A small image classifier, trained from scratch: activation geglu.
Rows from block 6, named by matrix and row number. Rows with one number belong to one neuron. Each number is 128 + 32 x the weight over its row's rms, rounded and kept within 0 to 255. All counts start at 0. After the name is the row's rms in percent of the matrix's.
# gate: MLP gate (model.blocks.6.mlp.gate.weight, 256x96), inputs 48-95
# fc1: MLP up (model.blocks.6.mlp.fc1.weight, 256x96), inputs 48-95
# fc2: MLP down (model.blocks.6.mlp.fc2.weight, 96x256, transposed), outputs 48-95
gate.60 086 [148 143 139 169 191 110 172  72 124 191 154 159 106  67 109 136 161 128 141 191 124 161  84 150 133 160 130 143 123 127 119 137 153 151 147 131 134 188 128 122 110 143  74  99  86  95 103 132]
fc1.60 096 [105 129  68 168 124 132 175 132 161 179 113 141  69  76 150 153 119 107 110 101 109 117 149 160 124  56 130 167 210 136  98 178  99 108 147 168 167 109 167  79 193 168  86 187 118 121 170 106]
fc2.60 096 [152 109 139 126  70  81  76 120 182  91 110 143 120 106 152  74  71  81  95  94 102  97 131 139 107 148 156  89 189 168 147 113 125 129  73 138 100  75  90  87 118  84  98  94 163 121 127 103]
gate.61 107 [151  81 128 215 160 111 127 171 134 138 119 107  25 136 111  95 133 132 119 105 149 122 149 136  98 148 128 164  96 158 155 127 175 113 178 128 144 108  98 110  81 197 112 137 125 132  56  93]
fc1.61 109 [124  49 121  91 109 131 136  92  93 112 181 129  25 110 109 129  95 159 168 105 154 123 128 191 128 114 124  80 158 117  63 143 109  90  88 154 134 125 103 163 127 103 128 164 138  85 147 141]
fc2.61 101 [123 114 173 137 121  77 117 146 155  93 140 138 114 145 148 127 135 106  89 108 145  48 118 148 139 123 125 149 133 126 176 123  92  96  83 116 110 125 125  99  67 126 121 175 113 132 165 130]
gate.62 108 [171 214 149 137 136 123 128 110 105 131 100 170 143  90 106 129 135 157 147 106 135 119 172 126  88 128  87  93 148 169 128  40  95 126  90 124  90  80  77 135 126  72 124  85 124  68  87 154]
fc1.62 098 [134  23 107 108 132  98 161 125 109 176 148 142 105 159  85 149 149  93 105 142 138 147  88 148 118 222  96  83 125 115  92 117  68 155 116 126 105 165  66 116 165 101 134 136 121 159 168 116]
fc2.62 095 [121 102  68 158 146 162  86 152 153 157  95 141  83  98 148 169 126 130 112 130 142 205 119 117 100 166 127 112 160  80 171 140 129 109 155 130  59 179 187  91  94 131 196 136 143 128 175 131]
gate.63 102 [166 103 129 127 137  81  96 110 138 117 156  90 120 169   6 152 170 179 139  97 124 154 102 153  81 132 120 114 150  90 105  88 100 150  95 198 127 159 125 126 134 109 164  94 142  88 173 120]
fc1.63 105 [ 90  76  96 164 127 181 115  86 144 145 176 172  98 148 115 142 138 109 113 111 168 147 144 113  92 123 134 116  78 184 180 141 142 118 126 157 157 127 108  96 137 150 172 169 120 120 137 121]
fc2.63 103 [128 149 120 158  93 149 149 136 115 144 120 147  59 140 119 132 125  70  97 113 157 148  81 100  39 130 127 109 106 131 141 123 163  95 142 171 135  97  33 155 128 113 127 112 170 118 163 124]
gate.64 101 [105 139 178  90 116 177  39 168 183 164 129  49 124 146 182  96 137 113 122 103 216 123 151 128 165 110 131 141 119 160 125 131  97 109 181 144 132 139 117 133 133  75  76 149 143 123  72 112]
fc1.64 097 [113 159 150  54 152 103 122  96  70 166 137 112 118 106  96 100 101 139 169 159 135 148 136  90 125 150  36 106 105 116 116 155 133 162 156  72 149 115  78  87 133 135 136  68 128  76 103  98]
fc2.64 099 [125 110 117 118 184 165  80 124 134 186 143 161 136 148 120 150 180  51 125 105 125 143 130 174  80 169 124  97 173 130  97  98 191  98 108 117 122 111 141  89  87 129 114 145 181 108 218 166]
gate.65 098 [121 125  76 144  69 122 150  84 130 139  76 139 165 187 128  98 104 130 101  95  99 122 144 127 158 157 109 108 130 136 161 135 103  77 132 141 137 117  84 172 119 123  55 199  69 168 110 127]
fc1.65 105 [164 158 122  97 150 141 166  78 117 108 175 113 115 105  67 142 143  63 120 101 144 130  92 174 127 148  91 154 135 227 130 134 129  82 164  92 156 176 132  92 151 116 105 145 192 137 117  81]
fc2.65 099 [166 184 143 116 133 130 121  87 133 121 124 164 116  86 152  44 190 184 190  81  87  84 118 108  95 120 174  98 185 122 157  78 151 171  98 162 127  78 144 100  89  84 143 142 146  95 157 162]
gate.66 088 [119  47 154 136  69 145  69 104 123 170 159 144 129 100 155 154  97 141 135 171 126 133 152 116 198 148 100  80 102  52 121 121 157 163 170 147 166  88 145 188  52  67 128 115  85 142 128 158]
fc1.66 092 [159  49 169 190 150 124 174 154 138 109  92  82  78  95 138 155 107 123 129 179  96  98 163 104 145 185 153 118 104 147 130 126 164 117 182 144 150 117  97 117 157 110  58 172 196 175  88 169]
fc2.66 093 [143 137 124 114 144 151  45 113 162 198 181 135 128 195 136 132  75 144 117 109  81 153  87 188 105 177 155 176 102 105 141 127 153 111 104 126  99 114 103 114  58 152 138 151 149 110 143 125]
gate.67 098 [140 196 142 189 165 152 180 143 144 124 126  82 183 117 162 152 137 125 132 162 148 145 118 111 102 116 145 119 182 105 170 153 192 155 103 162 105 136 133 182 185 143 101  87 117 138  70 109]
fc1.67 096 [162  41 124 135 126 105 164 133 104 162  95 142  91 181 146 167 132  92 130 160 119 101 108 106  95  68 131 147 155 201 194 100 105  69 121 123 172 141 114 149 124 105  96 194 127 129 209  96]
fc2.67 107 [164 108 136 116  61 126 160  93 120  94 122 113 108 116 122 129  88 151 116 161 138 100 123  42 164  95 132 118 204 126 155 137 152 144 183 113  98  76 129  84 132  99 158 151 128 109 183  91]
gate.68 077 [117  39 131  92  94 170 163 147 213  69 140 106 150 129 108 149 110 163 154 102 156 155 143 129 147 165 111 154  81 116  97  86 117 144 162 142 120  98 158 168 117  82  84  96 118  90 140 172]
fc1.68 093 [106 165 133 161 151 132 134 112 117  64 131 137  92  81  98 103 138 122 117 118 113  80 112 105 161 136 114 126  65  83  99  62  68 124 104 181 150 188 143 161 163 102  87 132 177  68 187 132]
fc2.68 094 [110 154 144  81 115 180 184 134 152 137 127 116 126  76 163 149 103 139  87 152 155 181  40 120 151 131 141  96 187 177 128 170 119 128 188 151  57 103 148 141 173 190 140 118  70 195 118 136]
gate.69 090 [153 136 130 139  97  85  94 162 120 132 126 164 200 135 105  61 151 116 140 122 116  67 129 150 166 116 146 144  84  65 131 131 129  97 128 105 167  93 149 136 103 134  88 136 101 131  96 112]
fc1.69 093 [ 83 166  62 144 104 108 103 136 107  68 160 130 169 120  87 141  89 130 103 137 144 119  70 149 131 199 101 113  90 147 150 155  75 148 104 116 149 164 151 118 147  75 105 102 140 131 117 158]
fc2.69 095 [141 117  74 150 132 130  93  91 134 131 165 115 119 136 166 109  99 119  91 182 104 101  86 155 134 191 125 121  99 149 184 146 161 109 167 121 127 125 112 125  72 152 107  55 141  86  68 164]
gate.70 102 [ 99  92 106 174 175 166  96  95 112  53 169  89  88 136 162 147 116 252 125 139  92 137 141 106 133 156 125 125 143 119 130  99 121 112 113 139 121 137 149  92 128 108 192 122 127 139 146 134]
fc1.70 087 [130 127 199 141 182 118 151 144 130 107 103 156 123 159 134 134 141 139 175 181 110 168 119 153 157  98 115 148 115 100  82 102 111 129 189  71  87  91 133  95  86  91 143 122 134  82 155 129]
fc2.70 099 [156 140 103 146 173 154 144 148 145 163 142 147 166 146 140 141 117 164 136 100 129 139 154 118 121 109 121  96 128 174 141 119  70 116 139 135 151  60 184 170 148  81  93 147  95 112 103 122]
gate.71 100 [157  78 153 123 123 115 154 175 118  97 130 113 105  84  92 150 125 111 105 133 132 178  99 180 104 101 137 184  88 105  82 134 144  94 122  63 138 171 155 128 135 138 155 148 113 127  89  86]
fc1.71 106 [103  93 168 156 127 118 114 134 142 122 158 131  78 139  80 117 105 160 134 136 156 158 165  94  79 161  77 101 123 129 108 153 150  77  67  95  75 132 126 126 151 125  74  95 161 110 152 174]
fc2.71 103 [113 136 122 167  73  99 162 111 138 157 121 178 155 132 145 126 113 146  59 101 170  29 153 178 139  93 113 173 136 172 194 118 130 132 150 134 106 147 164 179 164 101  74 146 150 133 118 134]
gate.72 103 [166 163 124  98 149 170  52 181 139 176 124 165 172 139  98 123 130 125 145 101  96 119 134 152 138  97 178 170 201 130 133 101 170 131 119 177 161 145  54 171 104 142 112 126 131 116 146 135]
fc1.72 101 [210 130 120 169 102 119 143 141 132 145 151 118 106 135 173 147  90 152 159  92 181  97 105 105 108 159  66  51 147 120 140 108 142 135 145 127 150  89 128 108 114 194  83 124 167 147  69 168]
fc2.72 100 [ 54 133 122 129  89 102 101  67 150 135 112  90 163  75 121 126 121 118 144  97 120  82 124  89 132 127 134 126 129 117 122  94 126 132 118  21 176 110 113 159 142  89  85 166 142 142 116 138]
gate.73 093 [170 159 114 129 152 150  60  86 127  85 112 149 154 103 165 138  71 146 127 227 136  73 129 130 132 110 144 120 116  91 152 124  91  81 127  91 118 103  79 140 120  84 177 106 113 140 139 142]
fc1.73 091 [150 163 166 130  92 109 174 138 118 135 162 123  91  98  95 111 162 127 114 128 128 189  95 146 122 114 123 186 118  70 156  91  73  67 167 182  75 140  26  97 162 140  88 148 121 188 162 151]
fc2.73 103 [ 83 128 167 148 155 148 132  81 128 116 134  73 123 116 163  95 148 155 121 156 144 141 131 171 145 175 102 153  82  98 102 171 112 116  78 136  98 164 127 143 181 138 167 165  76 125 127  76]
gate.74 109 [ 55 122 182 175 187 193 130 174 128 115 133 114  98 117 113 125 105 138 115 170  57 140 128 139  98  85 102  87  83 144 132 128 166 135 157 186  98 175 141 170 110 105 128 189  85 112 116 124]
fc1.74 099 [142 103 126 116 102 136 135 229 155 178 174 162  97  74 153 126 138 146 151 160  82 180 132 123 118 104 161 154 135 107 143  75 130 124 102 136 182  98 158 142 158 124  64 100  71  96 147 132]
fc2.74 096 [ 89 104 128 142 105 140 187  95 151 142 111 162 123 150 132 146 192 104 139 118 163 149 135 163 159 158 125 146  54 130 109 110 148 128 124 106  84 118 143  73 118 145 120 118 121 100 113 120]
gate.75 106 [126 101 163 100 168 121 114  95 122 105 114  66 114 159 136 154 177 110 111 134 132 140 118  77 124 212 109 114 134 103 117 178 113  62 114 202 135 146 166 183 153 107 113 175 211 135 176 141]
fc1.75 104 [ 61 157 136  67 148 129 136 170 145 125 134 141 172  90 200 112 125 141  88 142 111 167 110 100  95  72 166 136  71  98 151 141 110 145 183 123  95 161 136 165 138  98  76  96 138  93 153 101]
fc2.75 093 [133 124 121 165 103 182 121 158 163 162 135  67 169 135 159 142 122 125 143  85 118 151  70  77 118  68 107 126  82 153 133 132 133  66 124 138 105 132  98 116 187 158 150  63 118 163 118 164]
gate.76 111 [154 128 109  87 127 122 147 114 113 139 143  88 125 132 101 117 150 108 158  82 128 105 162 130 162  94 146 115  62 169 139 168 123 152  93  79 119 138 120 106 135  53 123 171 209 156  94 143]
fc1.76 112 [ 62 141 186 150 143  78  91 187 122 122  63 115 142 120 101  75 114 101  77  50  80 111 125 101 135  85 123 158 191 100 105 128 126 110 183 116 134 108 159  93  59 109 116 112  67 153 120 103]
fc2.76 114 [150 108 113  59 131 102  86 104  84  44 124 141 128  87  82  71 138 177 160 151 144 132 156 105 130 110  94 208 159 114 164  64 100 136 121 146 128 130 106 156 114 134 152 136 137  99 143 202]
gate.77 110 [ 92 137 155  61 134  92 166 111 163 134 137 156 162 123 144 164 133 148 138 118 127 201 159 139  98 115 165 103 133 133 105 143 160 125 136 139 133  72 164 109 104 126 105 143 125 125  91  95]
fc1.77 101 [ 82 104  88 121 149 177 100 145 140 118 140 133 169 152 100 158 143 137 106 154  67 138 131 126 171 119 151 138 133 148 144 173  95 104 135 177  98  68  72 116 153  97 142  71 118  77 103 107]
fc2.77 110 [ 18 107 130 184  74 114 160  88 126 122 139 107 149 127 123 121 117 149 110 144 112  72 142 124 160 127 114 102  88 193 183 115 132 121 165 108 207  86  90  91 110  92 103 163 136 109 127 118]
gate.78 103 [136  72  92 107  93 155 129 131 139  94 162 147 140  85 127 153 179 125 112 189 122 206 181 124 136 180 213  90 141 106 103 123 210 146 118 115 137 196 148 126 100  95 113 128  86  95 155  75]
fc1.78 094 [154 219 170 134 141 101 107 103 129 111  86 118 119 101  66  84  93 164 140  86 124 147 151 156 161 127 100 111 109  93 140  86 162 149 176 159  74 102 162 135 105 117 169 131 186 118 151 109]
fc2.78 099 [151 116 115  92 147 137 133  58 144 133 136 130 141 165 122 120 145 122  43 199 150 131 137 182  96  83 134 147 152 100 102 132 109  82 151 114 147 124 121 148 151 147 146 118 116 139 158 132]
gate.79 105 [ 66 151 117 129 182 160 160 135 152  94 115 137 111 140 135 122 135 111 101 151 131 134  85 100 100 185 157  83 135 136 192 159  86 134  69 130 116 134 125 159 166  41 137 148 102  88 164 171]
fc1.79 115 [118 129 137 148 114 107  88 185 113 117  77 150 127 156 154  92  81  89  81 208 154  58 118 120  84  88 156  67 127 140 121 135 113 161 156 133 189 151 122  97 172 107 122 127 187 162 180 128]
fc2.79 107 [143 136  77 146 179 198 102 168 119 223 122 202 114  85 120 116 147 100 112  96 114 159 116 144  71 167 119 146 112 130 174 105 102 119 104 131 131 141 141 163  89 153 163 103 105  78 162 134]
gate.80 078 [ 95 134 141 104  99  92  63 162 167 161 103 140 149  83 127 149  97 125  84 217 123 198 145 124 169 181 114 140 142  83 147 106 159 151 184  68 149  97 123 162 183 104 146 175  73 137 142  81]
fc1.80 095 [143 132 163 146 133 110 114 107 119 117 123  79 159 147 154 123  94  38  92 156 149 153 141  71 122 110 151 153 145 117 153  91 157 178  99 133 105  62 132  66 108 110 128 175 195 146  82 134]
fc2.80 088 [155 134 108 177 120 119 152 196 130  93 163 108 135 128  41 129 160 156 158 117 134 131  60 122  58 135 106 160  94 146 158 158 139 142 199 116 108 132  88 120  81 184 111 128 100 146 124 111]
gate.81 111 [182  98 114 149  89  97 104 138  98  81  98 118 133 136 131 184 101 115  85 111 108 158 136 127 191 147  80  77 130 106 130 154 192 158  97 145  68 153 152 134  59 172 173 131 139 160 126  94]
fc1.81 107 [165 110 115 155 199 141 160  88  87 144 175 100  94 112 102  90 153 131 122  99  98 112 113 123 153 130 111 208 174 104 106 166 100 116 112 108 110 112 178 131 125 169 118 173 137 181  91 116]
fc2.81 103 [134  91 146 164 178  66 152 170 147 138 167 185  84 123 155 110 138 141 176 166 125 130 119 105 100 170 126  97 138 141 173 104 135 151 161 119 102 119 140 120 150 152 113 183 107 151 111 161]