A small image classifier, trained from scratch: 12300 steps, batches of 384.
Rows from block 5, named by matrix and row number. Rows with one number belong to one neuron. Each number is 128 + 24 x the weight over the matrix's rms, rounded and kept within 0 to 255. All counts start at 0. Numbers have three digits each.
# gate: MLP gate (model.blocks.5.mlp.gate.weight, 256x96), inputs 0-95
# fc1: MLP up (model.blocks.5.mlp.fc1.weight, 256x96), inputs 0-95
# fc2: MLP down (model.blocks.5.mlp.fc2.weight, 96x256, transposed), outputs 0-95
gate.96:094137136123148127127166113136119120148118139119136151118159144113142155170122145160159191152121137155145138135125105182166118136150159089102120130153118105127153169145159100131084125147179151142132113139136119113145150129130129095132082084128153157173105129140117148096086135121129096093
fc1.96:118125128133128114130176155118138114119126138163160117120138128107128134134128146101147144083128144160121132130142085109108087140190159154148114157127147151136133102148095123114151137119158156106122124120138113140134120135136136107127123151123134140139133086164137115112183111149136116161
fc2.96:110130084094138134111115137091140116152164107168128103112137097105111131094146122143112121130124123154069119123136141138145143109129110132140141115096156118120112136110121126145141158155129142120130096107131130170160155140125154104151138144083177114115187099131109102112118082110141121122
gate.97:122115126156143173090101144104092160124140097144122134111109162099102087136110112127141124096142091165132124082110152154154104114106102090153152156122136112146128147107125094130131136160125130183149160125114132106144095154081150118110148105152097129141108110141149134129152142114153145142
fc1.97:121153162123110151133127127111130100109149116081120132135136089091102145113133106098133136129136147139151145105165109145083134104156122108133091148156169093120126127115171110109117126120128129104122135147163150157084123157128115101177149092098143108121155117145130123145087116109114167128
fc2.97:139101125096150179098126106118132130127104134100182126143137144176150079110178099122106111088123143144135115160119105154101126143144143119158147113138144091146113131102143120148100169134135089112114114114146109105095149144146148154117144132125136109136121160123089112142136110181125115146
gate.98:146133126122134131109152120098118111104164116099179103120125133155174120114110091183159095115130133188113114161128152130130079165167135099105169121128184100096111152114159120128113156141091179116123123174133127126147117140107168142119108102126095157107110118135152124142126089130112144092
fc1.98:118175149150142113120173168055128136099113133123161106125114114137106129122110081122124192109096149145103165106082126139122101137142109119110094143116134116140116150137165145104134091139126131117148147101084172128176148171170120147128115126134168137119108125146161124160141109134129121107
fc2.98:130120109138160155075120097124105131125124108122089117149111191108098132138097120113136149137125118148117135090125149136100147121155115073130143114108135121115103167127172108129126083115132126132113161111123146118153120126141100100113123131154114132170097109115114141180076132159169110131
gate.99:149125092120167198109084112107095128146100102134140126117089097125137130155136108156196116110105120092179168158144104148068095101126167162124174140146099122110151094120104152143159125141135171142134132109152171129100097099176129137139169170143105176123103151097090103071114079141129133127
fc1.99:130102132162145124151145145168143127138114093139139136124139083171160166165116157197076133088138112135159096132106165094117162108157136124145104119112140153133123123099115135139147125094098106097133105127162157177139159113127095151156106153143146142158132156147133134153073158130102129081
fc2.99:170107147123081114074118083126151147085146097127100126172108093143154139129095141121142202080151115107160110135143112141120098086089136112177118129085137154106167118171137110161083108124158127153136142139109150106130136156144129148142193122141163138157165149105148103157125144112128115127
gate.100:117127116106107159106081134132136117127072119124040128099128119126094126143122180135119129139132128132092134176087150081112146114114120160120148130124134131110140134136071111116088167134092109117122144133118142119122109111113071128130101147100125129120104141149111108122125139112197132139
fc1.100:102114155135110155135156144144126124125065147135131110101094139140111089095142093144103156100131084122103138090143157144123121159127188092157146132102114150102182144111088124128100087109127144109112129106121139150109135144164096144133119154131112105098147133162118130073119142153119125100
fc2.100:128153181133128152167154135076158124118142137105115113123102152124095137150129142141093168053125127114084113132160125133122113112094152168078131142119100157141066116147119112105127151089158148115136100149179112105123120130138087139122120119111140150157115149118151116115119138123166108164
gate.101:137093153179108163111119135148123073158121098115177118134136076119083128187135121109127127176158162135072122096115186110119134142135112102141129133144130121138103166089117153163133150104163114126111159187142138120139121139118148137148085104129123169126164121125132136094165126160105131126
fc1.101:136135107138138110150127141130140103096161125132104143134141093106141091117107119133104134132183169182145133084133108126164111098114132144145088124164133145086135117165105118114092158153145144081095129154126171151111144085101146118120102129114153137106097108141167122137107146108152162140
fc2.101:143130104102143121096121194106171135095099106120095112134145081104113124134110164153124087159135153119147134127161167139106146121187117154122149123081144143097114129147099104138115121134165121123140109109094115161117085103095135149114140165123114127081126135120126110166141125085122137092
gate.102:128140107089167147147138126112157105137151122122125131131166157147185156101141109119159127123164187156098105149139080172108121098107154135145174121096168107106104155124159092077151082135160137129181121125123107138167097140035117127156104187115122133128141083171129154116150088134118125112
fc1.102:113163154112117153141143132100130171135206114131081168155184111173165125180116118161133117115146132152110119121119091187112122134107091131170131119117115153112121153120142098146166127094122090152125108110103174111112119100103096160140148096108138142146067197096130159142115129101152147124
fc2.102:076164159144127116096174069098092088111125092183129108097136165112114123130124136139106116139137104139122103122148178114130123156120126097103130159132140154119078154114140142148121095106163138128142173148104103143097162151158157131111125103125098118141073120167174143141071116152144177083
gate.103:133111115176137174137099143175130132158149135109116105115132135138120135169132093135168115140172130099142116157167120126073074068128131091172132138110117145138130149097139147122111103087170140103133167145125103117115162131136140133177113146113116138147096084085130120157177141144113120151
fc1.103:151109154119115112151092111112168130102135100123139103063142095176141121173152144150103078149106140082159139180085086137139117104105134123134116076127120120147106117094123121149139156175103121098139131131133135155161168117122141117115106124131129143118124140095122125143143129138123128124
fc2.103:121101092116142162140132155082167115119103107125142114175137106131098120127161131180159137117112100126125117093126055132093135097126092138121177152127164149123107141122124139143108123094109136125120174113146128102132187128154097137135086128118116138126113121156134153133100134129134150167
gate.104:134135173113169114103134091171141102088123150108129123139107131101107119111155145107137109142140123103152136098141070128132112126138136130104125111154137100110141121134105140132172112134134115110145112106095127144130128098124135121095120140112175111089119134115102114128118119148100102115
fc1.104:131125125161170133151091154156164131123112143145164165100108111136140122146115094161118107161121116146136123100097153119131097093129153104130131134100151164102126122095139149108128144143139130115120123133131153114128132138119131108140127118103113155121139137094128115139136131136092154101
fc2.104:101142133142134133145158103112081145104151124131146177131103123155134149101132084111112132166125124122124128105105132151106136123146092163151134155092104134097134123125122112124160144155112120104128112116116127134126137151155115158163161138127106152142106140140168101129112167096146107156
gate.105:158158151099126085090130121139137184116120141120126116142116149131120104117114139126140123139159153146145145132111191147149134139128156102112110131135115137136124176129137130152093131118088158127090096128095135158115151106132145116113143142138134118127129105096103145144167095126120087088
fc1.105:139136135120144145132115120137124127117128166135111115127130141173165170146125118128134127178143111147127148102130115138163143151096131138120144089127146048116096140164130142155129137130130126092129092125172119146102125104164067118064136167074133108129124167105132132174132104144147135114
fc2.105:067104141083111099147160120165144153131123144109109111141149135129177079109115150124136141128126102117142154116124093113156113131114115147109114105113138128161126106094131177133158191116105107161101080116123133162151128105148081167132128109149159096154136120165126163143132151125123116160
gate.106:139123078128101145121130126164132112159121108109130128153149160097124100079099102148166121150098143134150145138122127113148134098132153134130127164141084172161119199130115152093129141156088119116097151151096168122181107140161088138136162130110140143128178184138117117133092133107148175096
fc1.106:120115118145097122115142111147139151138138127135103122142168135106148159127154173132138124152106128128163181111118129166164111116151111131047114095114139056128125156097129110148122121098156130122124170132120084117118139129156152099135110107082150120105137153162128139062141095152131111098
fc2.106:100147098144154116133159113110143138109131096145118134114107115140175176122152149143098127134148117164143146109129169126136154139162081182103069154097122120106133109162104126168161126097131124126106139110124061110137104176094127154087099109147133124163131147170126125134133093132088113130
gate.107:207164137140140141119115152104146165142129145134084146147136159150121108097112105117163106127137165094125124142118106112157100122102136115120125144126097137088081136092122108131179119115160115111137161131166138144140121139143128083148115126125119144097138134124156106140123158129116111211
fc1.107:140108116132145093147182133086143142136121121119137144122133121115124108115110066171120142104123112071142139127141146119112127085107145122154134109152139094153134143137154195110151106107171109115143106119152140120123106137132102153159073129109103145120129136111070129171139138113133108120
fc2.107:139144104098056110115145102146155152165102136056132127172114066144182106114109108139103134172129105109139133119110119118141108116137144125152110125131133075142109127164133135118171089160130133177186108093146108116114190097096113102119138134140172110157110166124101107153111162122137169120
gate.108:144152100127135125150135130139115138097144130101180161135112120152127132123154123133133095151108124123110166124121131147124109136117131116090140127113093130166108094112128138120125102149109150114140129123136126082129132130115132147150133118133114129112125126068124100138135163141129093086
fc1.108:156096129149122083104161097095135097095119118151123103127082135121120104138124112112117104116127128099109067121141120133088138138088157124153157120133124129136144156137084098122111116113116096166117131093131123113146132097166119143133149144137149109125125169124147154153128149140146131131
fc2.108:141102128127116142113101173111161129116123147110134120129137139135114149114098117121086122137108121143126146110139132127155162108158112143100114146100169153104136083146158142166156129150120118091146108134111125130146119116063116126121108159091142152144141090102100129105152079106133080156
gate.109:125171140144132166095137102162120116110179121127177149145162086165151117136115159087129165144119172083104090154144128082083086142116087102158151192171133116125138134146062137118094144188110121120162116134090145141090109113083150131096104160123154141116107110117131120185130136116135143154
fc1.109:119123100168123169131168134102127119129112102120103117092127169131088121141128145131163180132099120119135149154078117137132141107078086145093179149147127083156141189128172131101128155166095131149170151159094128113139147062102113094066132151121167103127155135116119122158112107128142116152
fc2.109:158143125119101100123141095137140121148163122135122130099167062142164091100142142123089166129176107109127134113105112142120050142103108116145099088169135122099095186130117087196143193134071152132139166133161185140125178144154156124149120109151116130122161074162075141156147114119121117150
gate.110:076102171115150159162123135115116156102121102159128131105113127155140117131159149129153103125138149105120118165122135118123151111142123141129122147179148139069133126133092108116123111123158097122125123101120173137128080107059141111111155146117127157132133137117087123145143121121163118150
fc1.110:159130152184151109117150110091132093122107121165125103142108091152133121129123126157153131096187162120139129120157122096109107150136144101128155126112111122123099094135130152110098119096151138114106133079148111157127149161134151138102143126137144116169122082107117129153137043107126152112
fc2.110:137184151130109102113133136158144130110111144117143107128063143102097145140149093122122148129153113114139121123132158096123110079153139137079138127129153157151135120136132159153120077172151138087132108139119107149143109155150094150115166153142177109164129175112115183085139132141123136136
gate.111:134149143179163081114101140177112105107153150096118129092121121107104094120149165074143167119162116088147134152100124121138159140121139117145159162111147129102135104176126128152145114125125122161136106093152146179138176155133136152072102121102141132107144073110158106126137151147093131111
fc1.111:118098153142103171146143157091093103103138076072185145164164130102112104126157082103133150117130112106111136121139109100126161137090087142099120150084143166165093122123138120132133103120153128143107118107136112121128153153139114119156120121121107132128154110133071143132120133111112132151
fc2.111:127122131168094138134126181141119121138128114108142153104096139120129140157130107132137174110162100128092124131112089137161156113123102137159102133145116108135123112145150113138097114141087109156116140079154134142153120140132148112131119177079148119156130132136165170126174111137137091114
gate.112:140140145084122168125128131140126139127086138137114134113155135151143143124127073155116100177138105108121129145171121111126080142149069136124101095191094109126141139115138137203117076103116148102124132104149110136120119098149186164114146163099119141141114151130108164137102132139142123143
fc1.112:185127140088112151139151102125139108171099160131141124147114103146127164149115133148185121113153122150119102120139125115151114105100153140145162094075123125090086136131122114152110183090111132126188129137125145135165126127147121118084111170140138117136124141100123128157095155163104100141
fc2.112:179148138123138162124156118160080161115118127099092143129124181115109124144153151150111126120122083150132104155122099128156110115101129131140119111114131096126132100126108140118112138125137118081116148114136139139111143108167125144098144123097163154137140123095133178108146092115174102153
gate.113:145121093109173097141158177127148161160107122174124138130149062144139091142105135110115099131149133139146134146112098105116138107158118104123097118094107161142110098119155124147133132066109102096141092088138140128133097093116109154105167131128163159165185138116127146151132129127088102144
fc1.113:127166134160129129154162098118097174120179156138155141110125166157169100114088126131097093134142131123127117133070110131140127167139126141136139119087174161143132148153111112103143149174119109140159097096170141082137095050146127158125142175175143137096157128161124198103165148144125123138
fc2.113:125144178174184126125143143109116102113106135141124160147173128116157151168145114157186111150118151099093130119143160107087132161170153139113158145157143084137141164124164129130144125082119117132155118149123092110133097102104159122100138096147124130156099107100096076134151124134139109100
gate.115:084137120102142147121110103111127114114118150101129121131168148128144136137129095112144078146122131178117115147142103055106168112110165146157104149111120179134134160131094168166137160125103112134059156124147153110091104169120148161167163104154101108111139128143096129137125119138188093128
fc1.115:151091095159129129138129158132154125079174134137158114092126077128100129106133099169133125126131146137109166128091121107155124091148141081149123109156166154144141135182136140098124127169125136131114156146150154130134145154111089126108115079108092095106113132112128119138102103105141136153
fc2.115:135129111150112081098126141124084101145119115129151108105165109104134108113132133097169115137112141136123109116093133080086119068089108129137142094144150086138136158086129134102128158145079119112140109134135110124114120120120151112141060163173144082119158109147131156086122130148138093108
gate.116:152087164144128137128161055147084132105114106145129148145143129117127101100108150073082137140139132140127179134174110173113156145121122128140150159119156112112117168135090108143156133109181132107117152132133155126110142127125087127147178092179144131114125119129110105128078172122114145102
fc1.116:121092100165104097131162094134097136098136126095137156126123069116107137123132123135126136126083118104166117147165058132094107127155149154126099113124103099147127112130135145117127135115135150157128112138134106128088154071111116127096119185120182119122178102169115100137169132110106170110
fc2.116:124160128110110144097163140083107142143182114134126117159149151144142105124101089136118153101142178116157113172123215066103146173143133104124144139129117149142104128117118129134094131107145089141116089136145118131140146123134170059152143118113114145144125115143112145087101124143088149141
gate.117:158116122110133129108103148100142162125154091109121090134156177074193133095117123169142100157098101142151127142123126134122142136095134104155159145161088154171137132101116107127115119081122125143116119094125111163124136063119106068146125124126114115108153152130144121142129119108145190113
fc1.117:094123103103133104130130121120136137129099159124131125135149071090161152129152143141103146178158156140125119177136133088101177105128176138155126181117100113150124140127074142134121082128142130136146130083136179112096143084091133116122159159118162134127130126121077129111079159113115116085
fc2.117:132132130135155125153145089158068094161170142133139144158128130137074088144133097095145089117102122150133109120091122186149115148110175089171128113144134126136124130142148092120142105188156164110161132094129112081084128123122135080116090095149175138131110145127168135092141167132103153128
gate.118:109109135137118143167142131088140094110090159118135124135180116117105146144101112138124150142122174125112116140078085149125113141094133127123146138095108174198152146121132164124169148141115123133134086138105123116124112149137164107135217142107122126127159126120130100193127154138125131114
fc1.118:161075101124134133134166100099134092081110131148106098140146097117093176178152058111134125139096122137123177112173189145145135110153112139153145112093130137167083153139115127131126144132116130104150138122118108102132122105104123132155122158167130110175105133158140139139168153184107167147
fc2.118:140145145132146099124133133122150119136132108147151110154114161119142103107135100154091101144123120099115138106174153151120145160103132142132145101148141140144147084080083112111135093136138101126117166159149129154137123094115123143147118125145163136134122160116096114130109186104132130121